config.yaml
num_classes: 4
label_smoothing: 0.1
loss: "cross_entropy"
optimizer: "soap"
beta1: 0.9
max_precond_dim: 1024
adamw_lr_other_params: 0.0017
max_steps: 7200
weight_decay: 0.3
Rows from block 5 of a small image classifier, named by matrix and row number. Rows with one number belong to one channel. Each number is 200 + 20 x the weight over its row's rms, rounded and kept within 0 to 999. All counts start at 0.
After each channel's rows are labels from the 100 images, of 14848, where the channel reaches its highest value: "responds to" is what is common among them. Only what is clearly more common there than usual is listed. The data: retinal OCT scans (Kermany 2017).
# r30: branch 2 reduce pointwise conv (model.blocks.5.r3.0.weight, 40x160x1x1), inputs 0-53
# b30: branch 2 3x3 conv (model.blocks.5.b3.0.weight, 60x40x3x3, transposed, each kernel summed), outputs 0-59

r30.24,197,204,180,219,181,186,204,209,201,159,192,204,187,184,221,197,225,215,191,168,185,192,213,176,206,216,203,173,158,182,191,181,203,160,196,213,228,176,152,210,202,211,157,203,170,188,190,165,194,204,210,179,214,203
b30.24,227,187,163,181,190,188,210,176,208,233,222,193,165,217,177,190,186,212,221,192,207,177,194,196,186,231,188,171,194,218,217,179,191,189,186,246,218,211,211,225,220,213,208,173,214,187,190,161,188,149,212,185,200,192,195,203,173,218,221,206
responds to: finding: diabetic macular edema

r30.15,193,183,245,190,226,220,203,220,191,181,173,197,191,220,199,199,165,187,213,204,209,195,183,188,206,181,189,189,187,185,205,195,186,211,191,208,191,196,209,225,181,187,183,189,192,195,225,154,199,212,204,185,188,188
b30.15,192,190,191,203,208,199,197,185,195,164,208,187,218,198,222,211,191,208,237,235,189,192,205,189,245,193,172,226,157,203,166,207,189,200,221,181,159,172,209,186,166,229,191,187,211,210,167,200,227,201,248,191,184,220,200,185,190,200,209,199
responds to: finding: choroidal neovascularization

r30.33,198,199,200,237,226,208,194,212,202,166,190,215,204,169,199,189,186,194,193,181,231,229,191,188,180,207,206,190,226,196,208,222,208,208,222,170,197,221,202,230,206,201,204,200,182,204,210,210,214,218,193,197,186,200
b30.33,193,223,216,230,204,234,210,203,171,190,160,183,217,199,211,203,236,203,172,205,240,173,188,188,191,172,196,155,202,201,242,223,232,212,199,200,194,211,209,199,202,215,230,190,197,177,193,215,229,236,186,227,201,205,226,193,185,185,202,214
responds to: finding: choroidal neovascularization

r30.29,221,198,201,220,219,185,203,218,210,215,179,184,189,154,226,232,180,211,191,223,203,203,165,198,204,180,225,184,203,213,225,184,213,191,217,228,201,239,209,199,173,229,197,192,204,192,209,236,193,224,190,182,200,190
b30.29,183,210,200,161,205,199,201,195,184,190,198,223,163,200,213,196,174,209,158,177,161,212,202,214,189,237,227,240,201,205,195,195,157,183,248,203,218,204,220,213,187,224,197,204,184,191,203,184,159,187,203,179,176,190,210,211,202,195,216,179
responds to: finding: normal

r30.19,200,180,205,203,200,240,168,160,181,221,202,189,196,175,193,250,187,223,197,243,199,223,176,181,183,221,210,186,181,217,247,195,215,218,217,205,197,223,183,204,203,216,176,223,180,215,197,200,214,212,231,189,234,214
b30.19,165,192,189,221,222,211,203,169,214,188,201,202,196,211,199,194,169,180,192,184,200,207,229,200,210,217,202,241,174,205,188,186,186,170,187,201,200,180,190,177,201,266,214,179,215,192,213,230,218,193,252,184,209,172,195,219,222,209,222,215
responds to: finding: normal

r30.32,212,207,239,210,164,169,178,217,184,195,189,196,202,180,188,184,199,168,196,177,203,172,197,185,209,191,164,170,222,240,178,203,212,172,181,224,209,215,153,195,219,185,193,181,195,219,226,242,215,177,208,196,180,203
b30.32,210,187,188,181,210,200,169,194,170,192,173,200,249,179,214,212,181,191,181,177,209,219,202,201,188,175,231,193,155,204,202,188,204,211,175,181,219,184,205,188,170,211,224,203,191,212,196,199,167,241,236,218,233,221,205,215,185,219,222,177
responds to: finding: choroidal neovascularization

r30.35,178,222,176,192,196,193,212,207,202,226,200,182,204,189,223,196,202,179,226,202,172,203,200,173,182,203,207,186,199,232,181,180,200,192,172,183,207,180,198,203,193,213,193,185,247,213,183,218,195,217,182,200,211,184
b30.35,203,200,194,174,184,207,185,193,168,188,160,183,259,197,209,171,221,208,199,210,213,193,208,184,176,177,204,174,210,193,215,259,213,207,212,183,243,227,199,169,194,202,208,218,232,212,189,208,183,204,211,200,198,198,193,183,188,200,180,234
responds to: finding: drusen

r30.11,173,182,165,234,199,182,214,202,201,184,223,189,193,214,193,220,190,198,212,197,226,203,184,184,178,211,186,209,208,192,207,221,186,191,222,175,208,204,217,211,224,192,197,192,212,192,226,152,178,214,222,171,196,189
b30.11,228,187,179,199,192,205,170,175,189,209,209,185,232,217,227,168,217,207,173,182,233,182,182,227,199,190,209,235,173,203,200,209,192,222,204,208,186,187,189,176,200,212,185,263,195,223,197,217,200,209,188,220,183,217,228,230,200,236,207,211
responds to: finding: choroidal neovascularization

r30.34,200,186,183,172,209,193,211,190,190,213,220,209,200,171,223,215,188,182,193,218,237,216,196,195,169,194,213,267,178,209,213,177,213,197,228,204,209,231,218,195,171,206,189,208,178,166,196,189,212,205,186,211,190,215
b30.34,212,225,215,181,176,204,209,190,194,195,235,213,174,181,202,191,213,201,209,181,241,201,222,178,197,192,195,183,211,181,182,193,221,163,232,233,216,189,219,180,165,215,175,230,200,163,197,167,216,202,190,200,198,213,214,227,218,202,207,250
responds to: finding: normal

r30.5,205,185,183,214,222,182,208,200,235,204,170,219,220,237,182,234,196,203,213,176,183,208,206,200,216,175,176,219,161,191,187,195,222,186,206,176,211,229,184,197,222,202,199,187,206,208,190,189,192,166,204,220,177,190
b30.5,228,163,200,183,219,183,184,194,216,173,178,215,222,200,186,196,176,204,199,187,196,199,215,238,199,187,240,178,234,159,175,208,192,201,199,196,203,137,191,200,181,208,221,194,192,211,226,201,238,191,178,178,206,198,191,201,203,224,188,228
responds to: finding: diabetic macular edema

r30.16,210,167,182,223,221,221,221,207,201,196,187,173,200,234,188,209,202,213,180,196,202,219,205,202,168,238,202,161,211,208,222,173,188,174,167,214,212,244,202,203,211,165,207,201,206,210,198,191,200,221,208,228,194,167
b30.16,201,198,156,200,222,206,197,211,211,214,232,211,179,239,206,203,193,226,219,180,193,175,188,217,201,221,227,254,231,172,216,188,206,182,213,224,196,189,208,146,231,197,208,181,182,209,217,207,211,179,213,213,201,205,208,189,237,189,201,210
responds to: finding: normal

r30.0,183,205,246,191,180,172,229,181,211,167,187,219,208,193,183,200,191,177,195,252,213,191,208,185,227,179,177,193,185,211,174,202,195,214,221,204,206,199,176,167,232,202,171,157,201,187,218,186,204,197,216,198,217,231
b30.0,228,209,169,183,215,157,227,216,169,215,192,204,174,188,215,190,232,195,176,181,223,171,167,177,233,212,165,183,180,166,201,211,181,148,203,222,197,209,191,188,204,209,214,179,201,200,201,201,207,202,204,199,213,189,194,210,161,190,194,196
responds to: finding: normal

r30.7,202,187,186,206,193,212,158,209,168,170,196,244,194,183,194,194,198,153,211,209,178,207,190,155,191,175,183,197,210,211,227,194,217,181,237,198,191,192,226,209,206,190,171,198,195,184,226,233,204,202,182,177,215,183
b30.7,213,191,191,253,206,208,237,183,211,199,186,213,203,186,230,203,193,195,153,214,218,172,196,178,210,212,212,188,224,203,199,184,215,216,209,187,208,144,220,167,239,208,198,200,217,211,184,176,204,207,235,217,200,195,201,179,172,211,223,220
responds to: finding: choroidal neovascularization

r30.27,196,232,191,195,185,177,199,221,199,188,193,169,192,194,262,190,178,204,190,161,251,197,220,168,205,206,223,202,205,190,203,179,206,199,203,171,220,226,186,164,197,203,210,213,202,178,176,216,192,207,232,211,205,160
b30.27,188,158,200,209,210,187,208,208,222,205,206,168,187,191,178,209,213,193,220,179,198,200,203,228,235,227,184,221,203,193,194,201,203,158,216,217,202,220,169,188,203,197,155,187,185,188,218,165,191,177,180,199,157,166,199,197,156,203,199,173
responds to: finding: diabetic macular edema

r30.39,150,212,228,181,202,188,180,209,200,150,199,190,187,195,176,201,192,210,199,177,184,210,200,193,206,205,194,202,177,221,208,204,199,191,219,224,200,192,232,218,230,195,228,225,194,203,219,227,193,179,208,201,223,171
b30.39,202,204,208,189,196,172,245,174,209,206,185,194,224,178,215,211,204,159,182,231,166,196,206,199,210,235,206,181,202,233,198,192,209,229,212,186,216,175,177,215,171,208,201,173,190,168,186,180,221,222,194,220,195,168,213,229,168,183,187,181
responds to: finding: choroidal neovascularization

r30.14,187,198,200,209,185,165,243,211,236,233,184,188,190,168,185,204,185,175,231,153,196,262,234,203,178,202,221,199,197,167,218,190,209,219,226,207,209,208,192,177,209,206,207,230,183,201,202,185,196,173,211,180,192,180
b30.14,213,146,213,197,173,195,236,189,202,225,209,194,205,201,197,193,191,184,222,228,157,198,233,173,188,188,206,189,217,217,261,199,226,209,213,180,206,213,200,196,196,191,227,179,216,198,187,205,190,164,203,211,211,181,198,174,183,190,172,175
responds to: finding: drusen

r30.21,197,201,163,191,227,187,194,182,190,174,189,200,166,163,206,178,166,187,210,192,235,183,205,190,197,211,203,197,190,239,208,173,203,187,167,185,197,188,199,209,199,199,192,226,176,219,204,198,182,188,165,197,192,207
b30.21,277,209,180,230,220,193,179,246,201,195,222,216,200,209,194,196,211,210,216,173,172,176,206,221,228,202,158,215,193,230,188,185,207,188,212,220,168,205,183,186,200,189,179,199,184,204,215,218,210,221,192,201,171,200,213,195,185,196,199,202
responds to: finding: drusen

r30.23,190,199,186,198,221,226,219,231,197,179,179,160,232,214,184,198,205,202,207,203,188,202,230,204,215,233,212,197,176,194,197,186,198,187,171,210,223,235,189,164,222,214,226,188,198,197,184,175,147,206,161,187,233,192
b30.23,165,199,198,219,182,182,187,184,169,216,212,215,191,220,181,225,186,202,181,185,164,211,179,201,207,178,193,200,167,181,186,160,185,203,209,209,196,215,183,196,209,185,187,164,173,204,198,176,180,194,191,187,218,121,191,205,212,186,198,187
responds to: finding: normal

r30.26,170,219,210,197,192,201,241,230,211,189,204,181,207,191,213,207,205,182,209,205,182,218,214,185,180,164,225,172,169,229,213,230,210,263,212,192,186,159,225,195,217,191,169,211,182,189,220,219,225,207,203,184,175,203
b30.26,168,213,219,188,211,193,225,191,186,200,203,216,198,191,173,208,231,184,204,220,220,159,215,225,184,212,175,213,218,201,217,186,226,200,190,205,168,220,209,217,198,184,183,179,191,155,206,178,185,232,166,218,192,191,176,178,242,158,203,204
responds to: finding: drusen

r30.37,177,215,205,214,234,238,212,210,206,184,190,174,230,210,218,240,203,193,232,216,190,189,235,187,161,211,219,201,214,171,199,202,194,224,198,181,180,190,197,198,189,181,197,202,247,211,192,195,190,181,211,192,195,164
b30.37,167,173,195,177,193,211,178,181,195,197,193,225,218,202,175,208,141,185,164,187,191,173,179,182,180,177,199,185,187,220,192,222,194,195,188,219,172,176,192,209,179,192,192,177,191,206,213,178,213,217,190,222,194,143,214,202,173,197,214,179
responds to: finding: normal

r30.31,212,186,262,229,232,207,211,240,214,187,168,216,206,207,191,206,199,194,191,205,192,203,198,195,189,184,196,216,190,186,164,241,199,219,205,179,180,216,202,182,146,178,225,182,170,198,213,202,205,191,180,205,186,189
b30.31,151,205,169,185,173,231,214,167,214,167,202,217,214,211,177,194,219,209,201,213,226,218,192,230,187,205,203,182,213,206,172,202,227,195,204,214,215,162,204,196,203,185,152,198,187,186,182,201,184,188,194,197,232,229,181,205,224,161,195,213
responds to: finding: diabetic macular edema

r30.20,190,186,169,191,162,192,243,179,196,225,210,173,216,201,187,184,191,191,198,208,199,163,184,192,199,212,196,204,155,174,194,203,178,205,234,212,191,219,207,204,190,166,205,189,226,227,196,194,199,201,197,206,169,193
b30.20,244,194,184,214,180,212,182,187,212,178,159,167,194,192,188,186,167,230,196,202,200,202,201,226,169,170,188,240,211,220,209,197,194,198,176,192,190,232,196,191,219,183,204,169,165,211,209,196,186,212,199,214,169,159,221,177,217,193,213,216
responds to: finding: normal

r30.22,188,220,154,247,194,212,191,190,211,212,210,203,188,182,226,197,221,168,206,191,215,268,214,225,200,175,190,187,217,250,215,205,208,197,176,207,180,175,201,215,187,223,204,202,204,195,203,182,188,200,198,178,215,185
b30.22,237,175,236,193,210,204,232,208,184,167,227,196,204,200,169,181,171,209,188,207,214,205,196,189,199,177,223,203,192,208,210,211,249,193,210,241,169,171,189,179,194,203,179,192,161,192,177,194,168,194,187,203,235,228,186,215,195,189,197,207
responds to: finding: drusen