A small image classifier, trained from scratch: 24-pixel images.
Rows from block 7, named by matrix and row number. Each number is 500 + 50 x the weight over the matrix's rms, rounded and kept within 0 to 999. All counts start at 0. Numbers have three digits each.
# b510: branch 3 first 3x3 conv (model.blocks.7.b5.1.0.weight, 72x36x3x3), inputs 24-35, a 3x3 kernel for each
b510.0:512465539495551514455508531400485452441486540502525476529554543467517524522426403458419479442470509542465490451537427476505498469501471473493460499447485519562451571470516566492556502518534523439458431415449501458573479510473461429450484478420586511490514540544423509459529533504526502500473493499578469546484496506581600422
b510.1:526479462416436508431406482478469508527563513586440385503422464461405463453580606522459488443586594515465370525524425530483553519526446545469540522444501450493536488475517505393426456412485557485429498523408514444477520430454524457564497510430443465541516530568515440400532512479478546574499423485477519464524502504452554417
b510.2:561444523470547427496462598491437511446589503521440395494432520532484420537590515382472457518491570460512451507488437462512582583528456480497401473497468487436489445537545513490522474466524474517526427548454531513416503497541433557559506610372459523410544550529581505478532485549455552528474502451614487439493479489614548466
b510.3:550450471532475500398512499491534461400619449460423478427483590457397452491521516476527441506482490522507510534440505469485482530527480481484432493490487501517519566486477567408467524409441485533497478461503484501524476533427551434555526446532524497538499562559623517542516538508490494478513567495547448465602492513508532481
b510.4:501479575578524480429589529480457477519494474474426492514562461522395459556541435433451551457387579466541489515618507484497447436466532529538500517489484511531489545528514519506506485516540480497497428489522503516456458483513484511500498494556539514437504525404494397488513509544485453527508483521489506509407492438468541486
b510.5:540560504546376604430594527475534438463509527611476478513475504460390433494421505471483550483489557521437408560550501463541613463449439558501491484491538524526491534506483483499477531486468508497493543455500530519523519478443602504458478453382478497514512527491499467491477535462473525511523501446425462429452447510474435498
b510.6:457468467528545444400486520531558474548585458697516459414535422502542467489474437421465497550449546477493480660503490543513584515501466572553440556608506514528528430423463451479508496479488569523486526353469539497481538562408566395515519519537395567488404488525449469453439502479545461537491526467498470452464582541501551473
b510.7:375598502573468549505472478350436537434537546514478502535518432497565478494485582641429449508460497491551554532575610496493530477456467514472489483505492481499493456408477518549543536505515509443421628465475477456511552529530486438412456499526417491445424506473487467511533539499541519473518549526474536435505437418507503479
b510.8:587469476571499554507496501480509386440548516588410535492512541515492498530574386519538478455559528514593536543493549488474446491509500488460581494535474450451584570478544454414519540544479519492579573460558540516466441585472554426482549504645429543531602553495500462574485464514463476451472566506522561471625391526591413488
b510.9:443519484492558538525464579468383497508560519500474519611488475445500509463515534516497490500464495560592516546469498543581584581479493460507517482571545480448435552526527567498611510566438412477526575532520558526442478532514481453520537596502490525377556486554582482483453475500456415484518504509565533436533435458493569495
b510.10:505563501448384418504484556485504483518507475470468482574479546485443374421532541490504529539457565497522467529502450545461524429445486475538530501490512486541488475522514539572528514535635515492458504482468490508475471434439567488565513421471601532455547503418555515533491488497529517537492502492456573497525472460476463459
b510.11:496548563523593428611497541527407576567516566504475591497545524494502430659530497532500525533514547466625512536534627479556562564450451482496499416534509440457537517584579483427473468477459477538512574505532528535547517532524528463569410539521472410544541496480612576555521484486477529423513536500525438545490504554505445562
b510.12:403492507429380538534547519536479488560502496565628506565527454630406509495470496573559456515441546341486518429523409489568529436567462487544483588526541530441481482550545460433561512421497466474457713482479487545519460492487525447585515376535501460485458480481463491478477491568532487498504499457506443394493453536447526481
b510.13:484415454498457561522583547487550439519539415514410426526502518538452449501483435547511543470540518481468569496522569518579471506485414529500497488516434512511500533488458470522526525513393551511477554471507460495493466607529422458377521488524594566499563506433491486448513492516463505494503489468510565528467431481548465501
b510.14:544459486488490534443618401484426423531627628546387594488482580437418465541477441447542558475407579492482538458450478449480504522586479461547474535493446546554540481468548547483544569548417453506514572548520483433465497496528506564536458563498480439330554613501566436582487518414475526541513512521523473497548421508540520362
b510.15:448475502540503516365558496503521435608489441507466486458454510393426461428523521514595498516433523574561443472487503552439521640590532501509448483520447513513488458427483456492498545543480511428456484453453424429550494406525517508531512388389544470465560421513584471575552498501529456488512498520481530488529502476685523463
b510.16:514507438477485478520557509492490530559473410531487563489457513468524488580455554455446512521548491526443444534497567481567529523462456521471494501451505495510461477451468503455562504485565527503483500537450465427540411421579502446471463507526489471502432475552460466436502494491466467457522511526492490451523525528467579357
b510.17:502485474492473518502450476518555504410463437503534499481494564567450516544511532442460529494415493508506464511457453510511548533494539502459526472463483526505491517513505520530483532523481497498496533485470500459516475434420475509482443514447518504481499502492518459519510505503506506526496518508474517474500474450468466494
b510.18:495470582535446416565508422567652479485527420579436599525525527482547477509391535478634441420535473496441529457462501498484593478536518435448385526469506543488508413514499475554517480504488516400434457473591552533485412454364476523581438472484535367463479470475448516539485471518493529455463512500499519411535481647482501495
b510.19:416475538550496442512483467435566465558416464418537529438641622477418486533583494423521545512513483447434513522513452557504549464522570535441511484495477511476545521595523339539519511476517432550476500525432517459537498502457493562491464401499469531393461415468446476508516515454468476486501490474506586493430542476541483466
b510.20:435431499500502520430545484639639561512545510564491598515491461393489560561536453465545545484384493479473492630485467425469435512552556490555461556473455480533460557415528511460540511557514551476393486559556494520476641587453465510398485414560563520440476482460527481572511432556495489485548490530581545481458460490444481499
b510.21:496472575517459580474401455499457503516616510480497640523520471488504475542568574504510497514491522532518547496474479517469507431440445481482498516502522525487487521498520520607532511545491435467428535482487423557579483592542463480512388414487524449501521379526503484532431500437569480501503527490538508492654442402458629491
b510.22:457512504535461449473482394444456514433550536422462496493483468548456502515503474534476522534468490487554497461634534500543480480542461484450512512481448534487510542487504488450470566518554456492500509536508528520496463492477436449381519512520481499563441438497414435554526539514517529537486502495612451571540560514531464512
b510.23:520455485476556425493435477441506505506504532497535463484500503444437484496447508530495534531490401524490518483495532446476614432564541474538513508534517481484483561499531508502498525488489444502482541464488390459611553558487481519520489547500430491441495503570565458411561489479504481541527510490477545585558530480503497443
b510.24:467617517536512478504493576440513477524536485509428497473486468497474450491470572518476587519397403503581595484490496527464424520476492484468482456560486470485531441499502436521476506478459495513530510445393515505490583482503457374516448584540430517421501445465470527581526553507476507511495480464504548526501474499512483463
b510.25:477457576531512448534489463458489451538562607480523389526496517457554445494472594536458461535509536448495512523471473413437450402514540547520529437578493512455488492474393523518526568467454496408444576461507485520478534558421536454508551496433469525466519539508373544504471525508519524481508496489432499577530431502486405542
b510.26:465541475422455449523498427513632537492455477475470519531648532493563511463436514490526510549485532592445549502430522455572532389551574462493496461521536524468450520516586514570516577548459590568487444485517519578519542466535515575562571464436558446464535485449399485573552573544512467533505502493484509483502543574493593579
b510.27:561523576369577512551571421498415623556510555480428580459519471452603446637588520594482524502574556535518547429555527468541545662581541530410422538482558506493419549510467448523547595475454463502452511501452566506597488475471638467678439515507505461587518458592428562465484486474521455419506507491562491459472489553543466510
b510.28:444393628488544414416507465559514564570518548492489594490511461404483452409480503481620495480406480480472616497581479514531435423499556536572501483573500542463613469542527531552508524553430476465522512501562486477499443514507492515571500499511589586564494482548470499460556603549493511471449508472496433592450524524485491452
b510.29:466450437474557514494473469457575525541485572488457401439513571488513469504492450463468415475443533525483609472512559504466534470555511501490484509460500493514541526560428453477502436514444434527564446482478552453538465618482459565457542534470472554611459481500515406401545534475482468487483499522508608453476597354544463461
b510.30:498475586448565483537549500433519541434563347466616678504470428496481468541465509503441545421372390473497593547481474553527595490339485529408530474490490432508478480496421523517514476628537512529524496516467443551469470513472532486462483387418534529555606489424543411476482513481545542480480419493482532432477427507442454455
b510.31:514337555407543519561489484684528468535574585486507560453533484449551484514517382368573535535501542529445478559555477505389514556450538479523546527500471486549497553445553513503504501538507462478399494581481525546550588606444447439632480500548571575491475455468476492532527542560536477490485494559552498421356421560439518492
b510.32:531487520515484501443456516492500538547450520520579464476484412487471465530537478523506473540485552499518435484499522524528459457545538504519520478466460515471493521538447502553561503525501483537487510548526459500512520505416461457482514546477517539518443495518499492530488508508489502495498470487481484522488496520539479513
b510.33:537429491504435439487391492476487566571447559471392557642492445615435537557385525541454522397517587536636442564509485471452512509457346484489509447497462560503539463545474464517488488483570476440511551520530515490470481545477519462527434425531452504497522537485393412574491511490482504526517442500507500437498484528549451505
b510.34:434490557530467549584482366452571416543541481557600445495515473492480556549458491577448628559498455393537528436453505471452391540530515498520545499619572494421482502423519399551517419513469560498415486480465539517498507545404541531550564528463557540596399508465481556609541504503459471441474484504462532502528505505447482442
b510.35:470472494476479484511448524401522503490450495530516485496437514546485439555508576535559534534490510464429524421496435496460416472403484464525466479532495506455503443536566439437455481500411540485504450492523436519504569545538443497492503543508514543473450503449453468508517469470509501503512504482473410478496573537451570522
b510.36:501489489499482467504441454488534495436480547530518473533439452455505510403475507492479497458497399460442519475630535534556326578564550458512495500511498513495537445515549503466536505541489602469458448404500482527467420449501473537455566544491509467506514401454463508483513500466529554512503494475454530550530475483527433510
b510.37:516472546474495537462448424459499437495527602496632533476453430493574449478567546502473590452423376459434527516561475438620561664557486526504544494572433494499471475459545514498475494472476447502504458495478489525489471436446485400530620509564565469592589542484536517423566498583538417495489514530504462480528461536528636527
b510.38:464443485488376513515484519531480546642492483504590493503485529486495504520498514454530530572557515450429490555464562514533489517462458497513487486485476495495555559519511542481500442505497534519488458487478447485449492491498432531519513510475543533544516483477421499505504464467504483468534503533444509458448470539442421505
b510.39:551452613507508593507532534457521562626475520424525516436519489524587418534596545439587426530562467528529551439421398473426560486523461548490468498512567593448507446500512554549448579437431476473577481514394510566559511560453574525560439495465505471413523485511462572418537528482538517588531489420511467479497452555514475477
b510.40:549511545422499556478483419479512420459482454572520559478514531448499490405563463478534483525539387533483596493417414560479470584462514531410487543487528507468515579593569534467517564465410446601515520458426498547471457559473530410451515402610399536487549506458437543511496473470469490497483482483452569505534457464413543526
b510.41:468524459472499542502526509484499539499453425541402523590568541597459563504605391484451462420463487476547466552466541494464455483505529499453483475519531469520532475482460429494500477491513437679492484564409544557521482506533558528465492478557578497500439499553499563451513559478531537545509546462548461537480407520572461420
b510.42:474543457510521540528613495544531570480467502523520568536472538437536419512327497482479548492493552420483588514507509523494566537457550489498517533523474499444524480477449491488578503480461664504487395516462398493489527457457462444523594507518416463443408425561544439457480478472442534482466540464500525529525502510474401611
b510.43:470500711468605485441635537464427595500494553402448427422536496503470441546462610417560436640537554430477555525437467455512695570582496501521398579493520494408529419421617560520425456465543528599510443474472470479529518497497503423659572430393471478505545496618441528376505525434498506583555538484460470560532442549526531413
b510.44:611438423539535472512591491509476504508551389548509523495576450448413523478452401479529533492403513498503404508458485554489474547414522491506520493490538523497527412548511487521513535507532465513479556436515459529519478547553441518619413574551424503589545447524487517486573525410525499433512471452531498579551475440412565549
b510.45:544458491587439487433475563467499532580488521554543434443458448566477560487521543560473542479438441492515308545468480411503473496425492498514519493482512476462474553460559475532378514433503541458470431534476644535477417501487452457532462482481534574440509568422509552459483483522535453552479516469502387479485497494433368465
b510.46:532445436365457452489436528567504497534474538561573575615524481529502486577469481453425526477522453498553530457409451501531531510583463487552493493448489499495484493531519607506533523468501484483486524485542414527512513513545513442397474452467441482473493534469476566559457478502537498482523498502528602439465523496573476514
b510.47:503494512444433515507551524537507477535504577548670478495486421466445460405481602426454452396489488470426527474546529453464478608527569488517465501455475598374496558416636450535444506428450472512475537454454594510534482520480495424560529524524527500431549482473557431515489483478456467538534478522416463476470471559475519515
b510.48:540461455494473441516532542442460550425566416464397592431417466424571417449550448513529506436489507501527593553516464457462575564566461572476448459437606545467423596502504510678483542506554516534447459525406470501492448612468569414442418575498490538480491526450496462504498499464448578423517479486453533451473540431490572550
b510.49:461493568572496405572413663534412508514534477484524494472545502521439555521502425492507588488460521449480439460492470505479519537421530496499574435580527509535487494543453545503497504592489529497541473448431470414347527487499531341531504437453458471470458398433383561558457523465503505530498478500432491489433482468494421541
b510.50:434447412455470555527522504473540514514403642437497457490448515544555561528479417520461402450502622575468504574483437477503535499455451493506528481464480506468498464536487495498479469482533491535500446504427570558559525529485504421521483483444510439533457465565571443435502439504499454520493517523483460470480568584522489497
b510.51:480533482486598436434550438535617448596558512502569533553529622540500495373530528569375484442540488505507541483481517496424480489460480490531555435501473486475500549438491453557578466481516457469512536527400526565471537592474509441403544490524649493458456509440639508462510430481501445486484493525429516593437455477552484545
b510.52:432511628473404556548539446466703411464570570510461435517564446570496518506467502485433427451559544443479460493465488598492412450472507517533522430526459532601543516498534416497521536375445495531532453485604452409444582512498534496415506532466472520523391377636483474427538522553503502494497553494473507456517462541503561542
b510.53:488521461533527572381604476492523511496483536471512549495486527546550466467578464415589492525541580623423535584601480477516436511512504505527457533451550532540489600408532531481477515515543536479596451523457531392448548474536490376558515532560496431489431488495497573547457508410505535496456513509500441531478527421480567543
b510.54:519486505523428488447457497411421501505457463501514507564438501539560434479502486468523537425472473540515486586430464527447490548524503462439447521463499493503498524531521485566518511526521554530518430474428423598509488480454516510491483526495529481460509490508505529524478438485514514545502481491409525470549502494514479523
b510.55:484515520536403545468417520307471487482451536484520461525580430545496432476514508605462494479460520518471545472495528495614544499476563513510538449478513482463501514546552446514515503552446535447516665479444558496539541553544423542403533443462467466482450386489536446465469476495503523448530492502573495465517438485437515471
b510.56:504447473489375457455400525461424476480506489530476463551563423501583550527459556469525544521563495515526440547488587521536513500406522541501475489438486492429474451590503608524599526509518488570449497470567514497504491485497499564499525539578436462494520493423542509554496560524488559499498487519440505537479474536426541552
b510.57:488475482531376585396519494525551545614449382531546700544442479475515608478516401542458539557578490422414493526537500509536439503585506449439467536572568506574415503512556410444592485497530460537535526492464469492472498461472517441420579405683468461548413446558510362548558530547562539464537537529503501447544585510510450530
b510.58:504617416585491497474545539390581335532507478488555483525542448496466492466656459506512478423549491479428555555556532639554591515491639521655556527493523587491560446462526499467493518459570485517509423568440567503500557443594460473431482518548578485607516433491563584566538506536466499531542504473563511521592464508391485581
b510.59:535518444450518587468544602534538527548605554533479563507444499511496440478538510459531520474577462513390528497490430478356456513513555531508494578537482434488540514450467485494437471419547411460544479481417517516549500509542494451543456420531495510531558457556477488476495460603508471433471518539522563519473451564526564560
b510.60:542540579605469573535660445433474431561514618512428521480529569555540452386598439527464527439527492559474564455553461571376458439473501551516504448504401539485522487413559496470521480493557618606541440579517479494568483527500575438488533491590500545598507508427498642528518496469458547517489483529547497536564439485411535469
b510.61:417559493458489479532530539492441582460447506493523426560378532496469446524459514445490487598468524515512510485502554555477478485539469537487474524443464528565497588448475434514562498508490465497493549499600429508509479557424511492556390495502468502575527477475506539467489486489502520506502520487311409584502571418480479539
b510.62:483507539467478512426554534668559470582476478587577545599466412499416507480542607487448503472481522449448428668584660488526500423560490515527486481584483495532477483519411466531554477550604524539507501515566461498502497477557541398460486531555498545404572397498562545413481509468488498468537428490493626528639513483446454472
b510.63:478474441448380542490443466510508523472469531366515407527512436611484554584476555565491473462459484460513450459513543429458454502531493583526428523525470449473542448487556419467546418483473465486490512489510419465519471475471577485475485527450577507544459566547432540613522539505502507519504462466453466455515495544436587543
b510.64:507457507419444428428474460443524534496503563392388529535528519509463473462412414520453471432497488400510596532459491381530516442525508509501538551507510447497537550505472478509528523489590464447480423506515509489546529502452498444456643350539474478510521469516498471479516515537439447496500522491467461516553464385488529565
b510.65:527502563439548465551413505490491440489561564510584474553465485495599472483540479439446509432483492528517502510463482482424513487460453457526504467503539471500441539490515448444473476502562495577584454497505565426444557479496400446483512541541592486470505467481492410494526495497447485507532472482488526497546496545480465481
b510.66:505563476534442486488438424596442443416516430484524487568517354501494491552447513514494610425466457509432552508478590606553534516531463481448499493453579475503502535446468460572478487465432555555505413566323457517532413639639555433451529498580522450393531529435446406574487523499492505526491504508529443608494462552513502550
b510.67:462470524548467454527522509529514534513543454469501410417559530432534483539455504467500537516514608494555474523449503481447475484473489502493491478503422510520599481465415519485587560480475499508495390504455484524572496558546587494443429585485610544527486581477578423499434431493433523511517415480483590426583434467430529562
b510.68:514500366487522477452488512516590588511504430583580531432489469494567505443561478464506443543455468494437459477486614514505436514454446498488444514456497493481482485480526630531508513476542441553435499461424464478454462454543521405530504524495508460465657530459514474480499515470472475512512531590423590472482435475558547535
b510.69:528503490528572507573462489429561524489515447488525478454478571481472544532590452465459528529465492454584490474515479482454494458558511532532514507500530455502497458533494460477499549521447509539494575461501532519475566512483509492560544479581515574494477430471486495420546480473475506461482516465499479409521480572463509491
b510.70:493518615516477545485496556495531601487497529505479536455518563450467412483475527490469426516539476514482516472557429463558516509568454492561455470474498465476484516506445553524552531554453501490593460485501519507484534417450465412437510494473525537564459449473453483494503487504547515543495508505501542493475446510499524495
b510.71:568469483425546512491448569468517471636496555482548466481580448590407442552579500460637536574402551521528487449555525522472415427508592528475471473483509493466507537495541594488493528523560540548514452497393539622521382444443513442453430494409567413463510432395450518442527532590482509506485501465470561531429560478390504512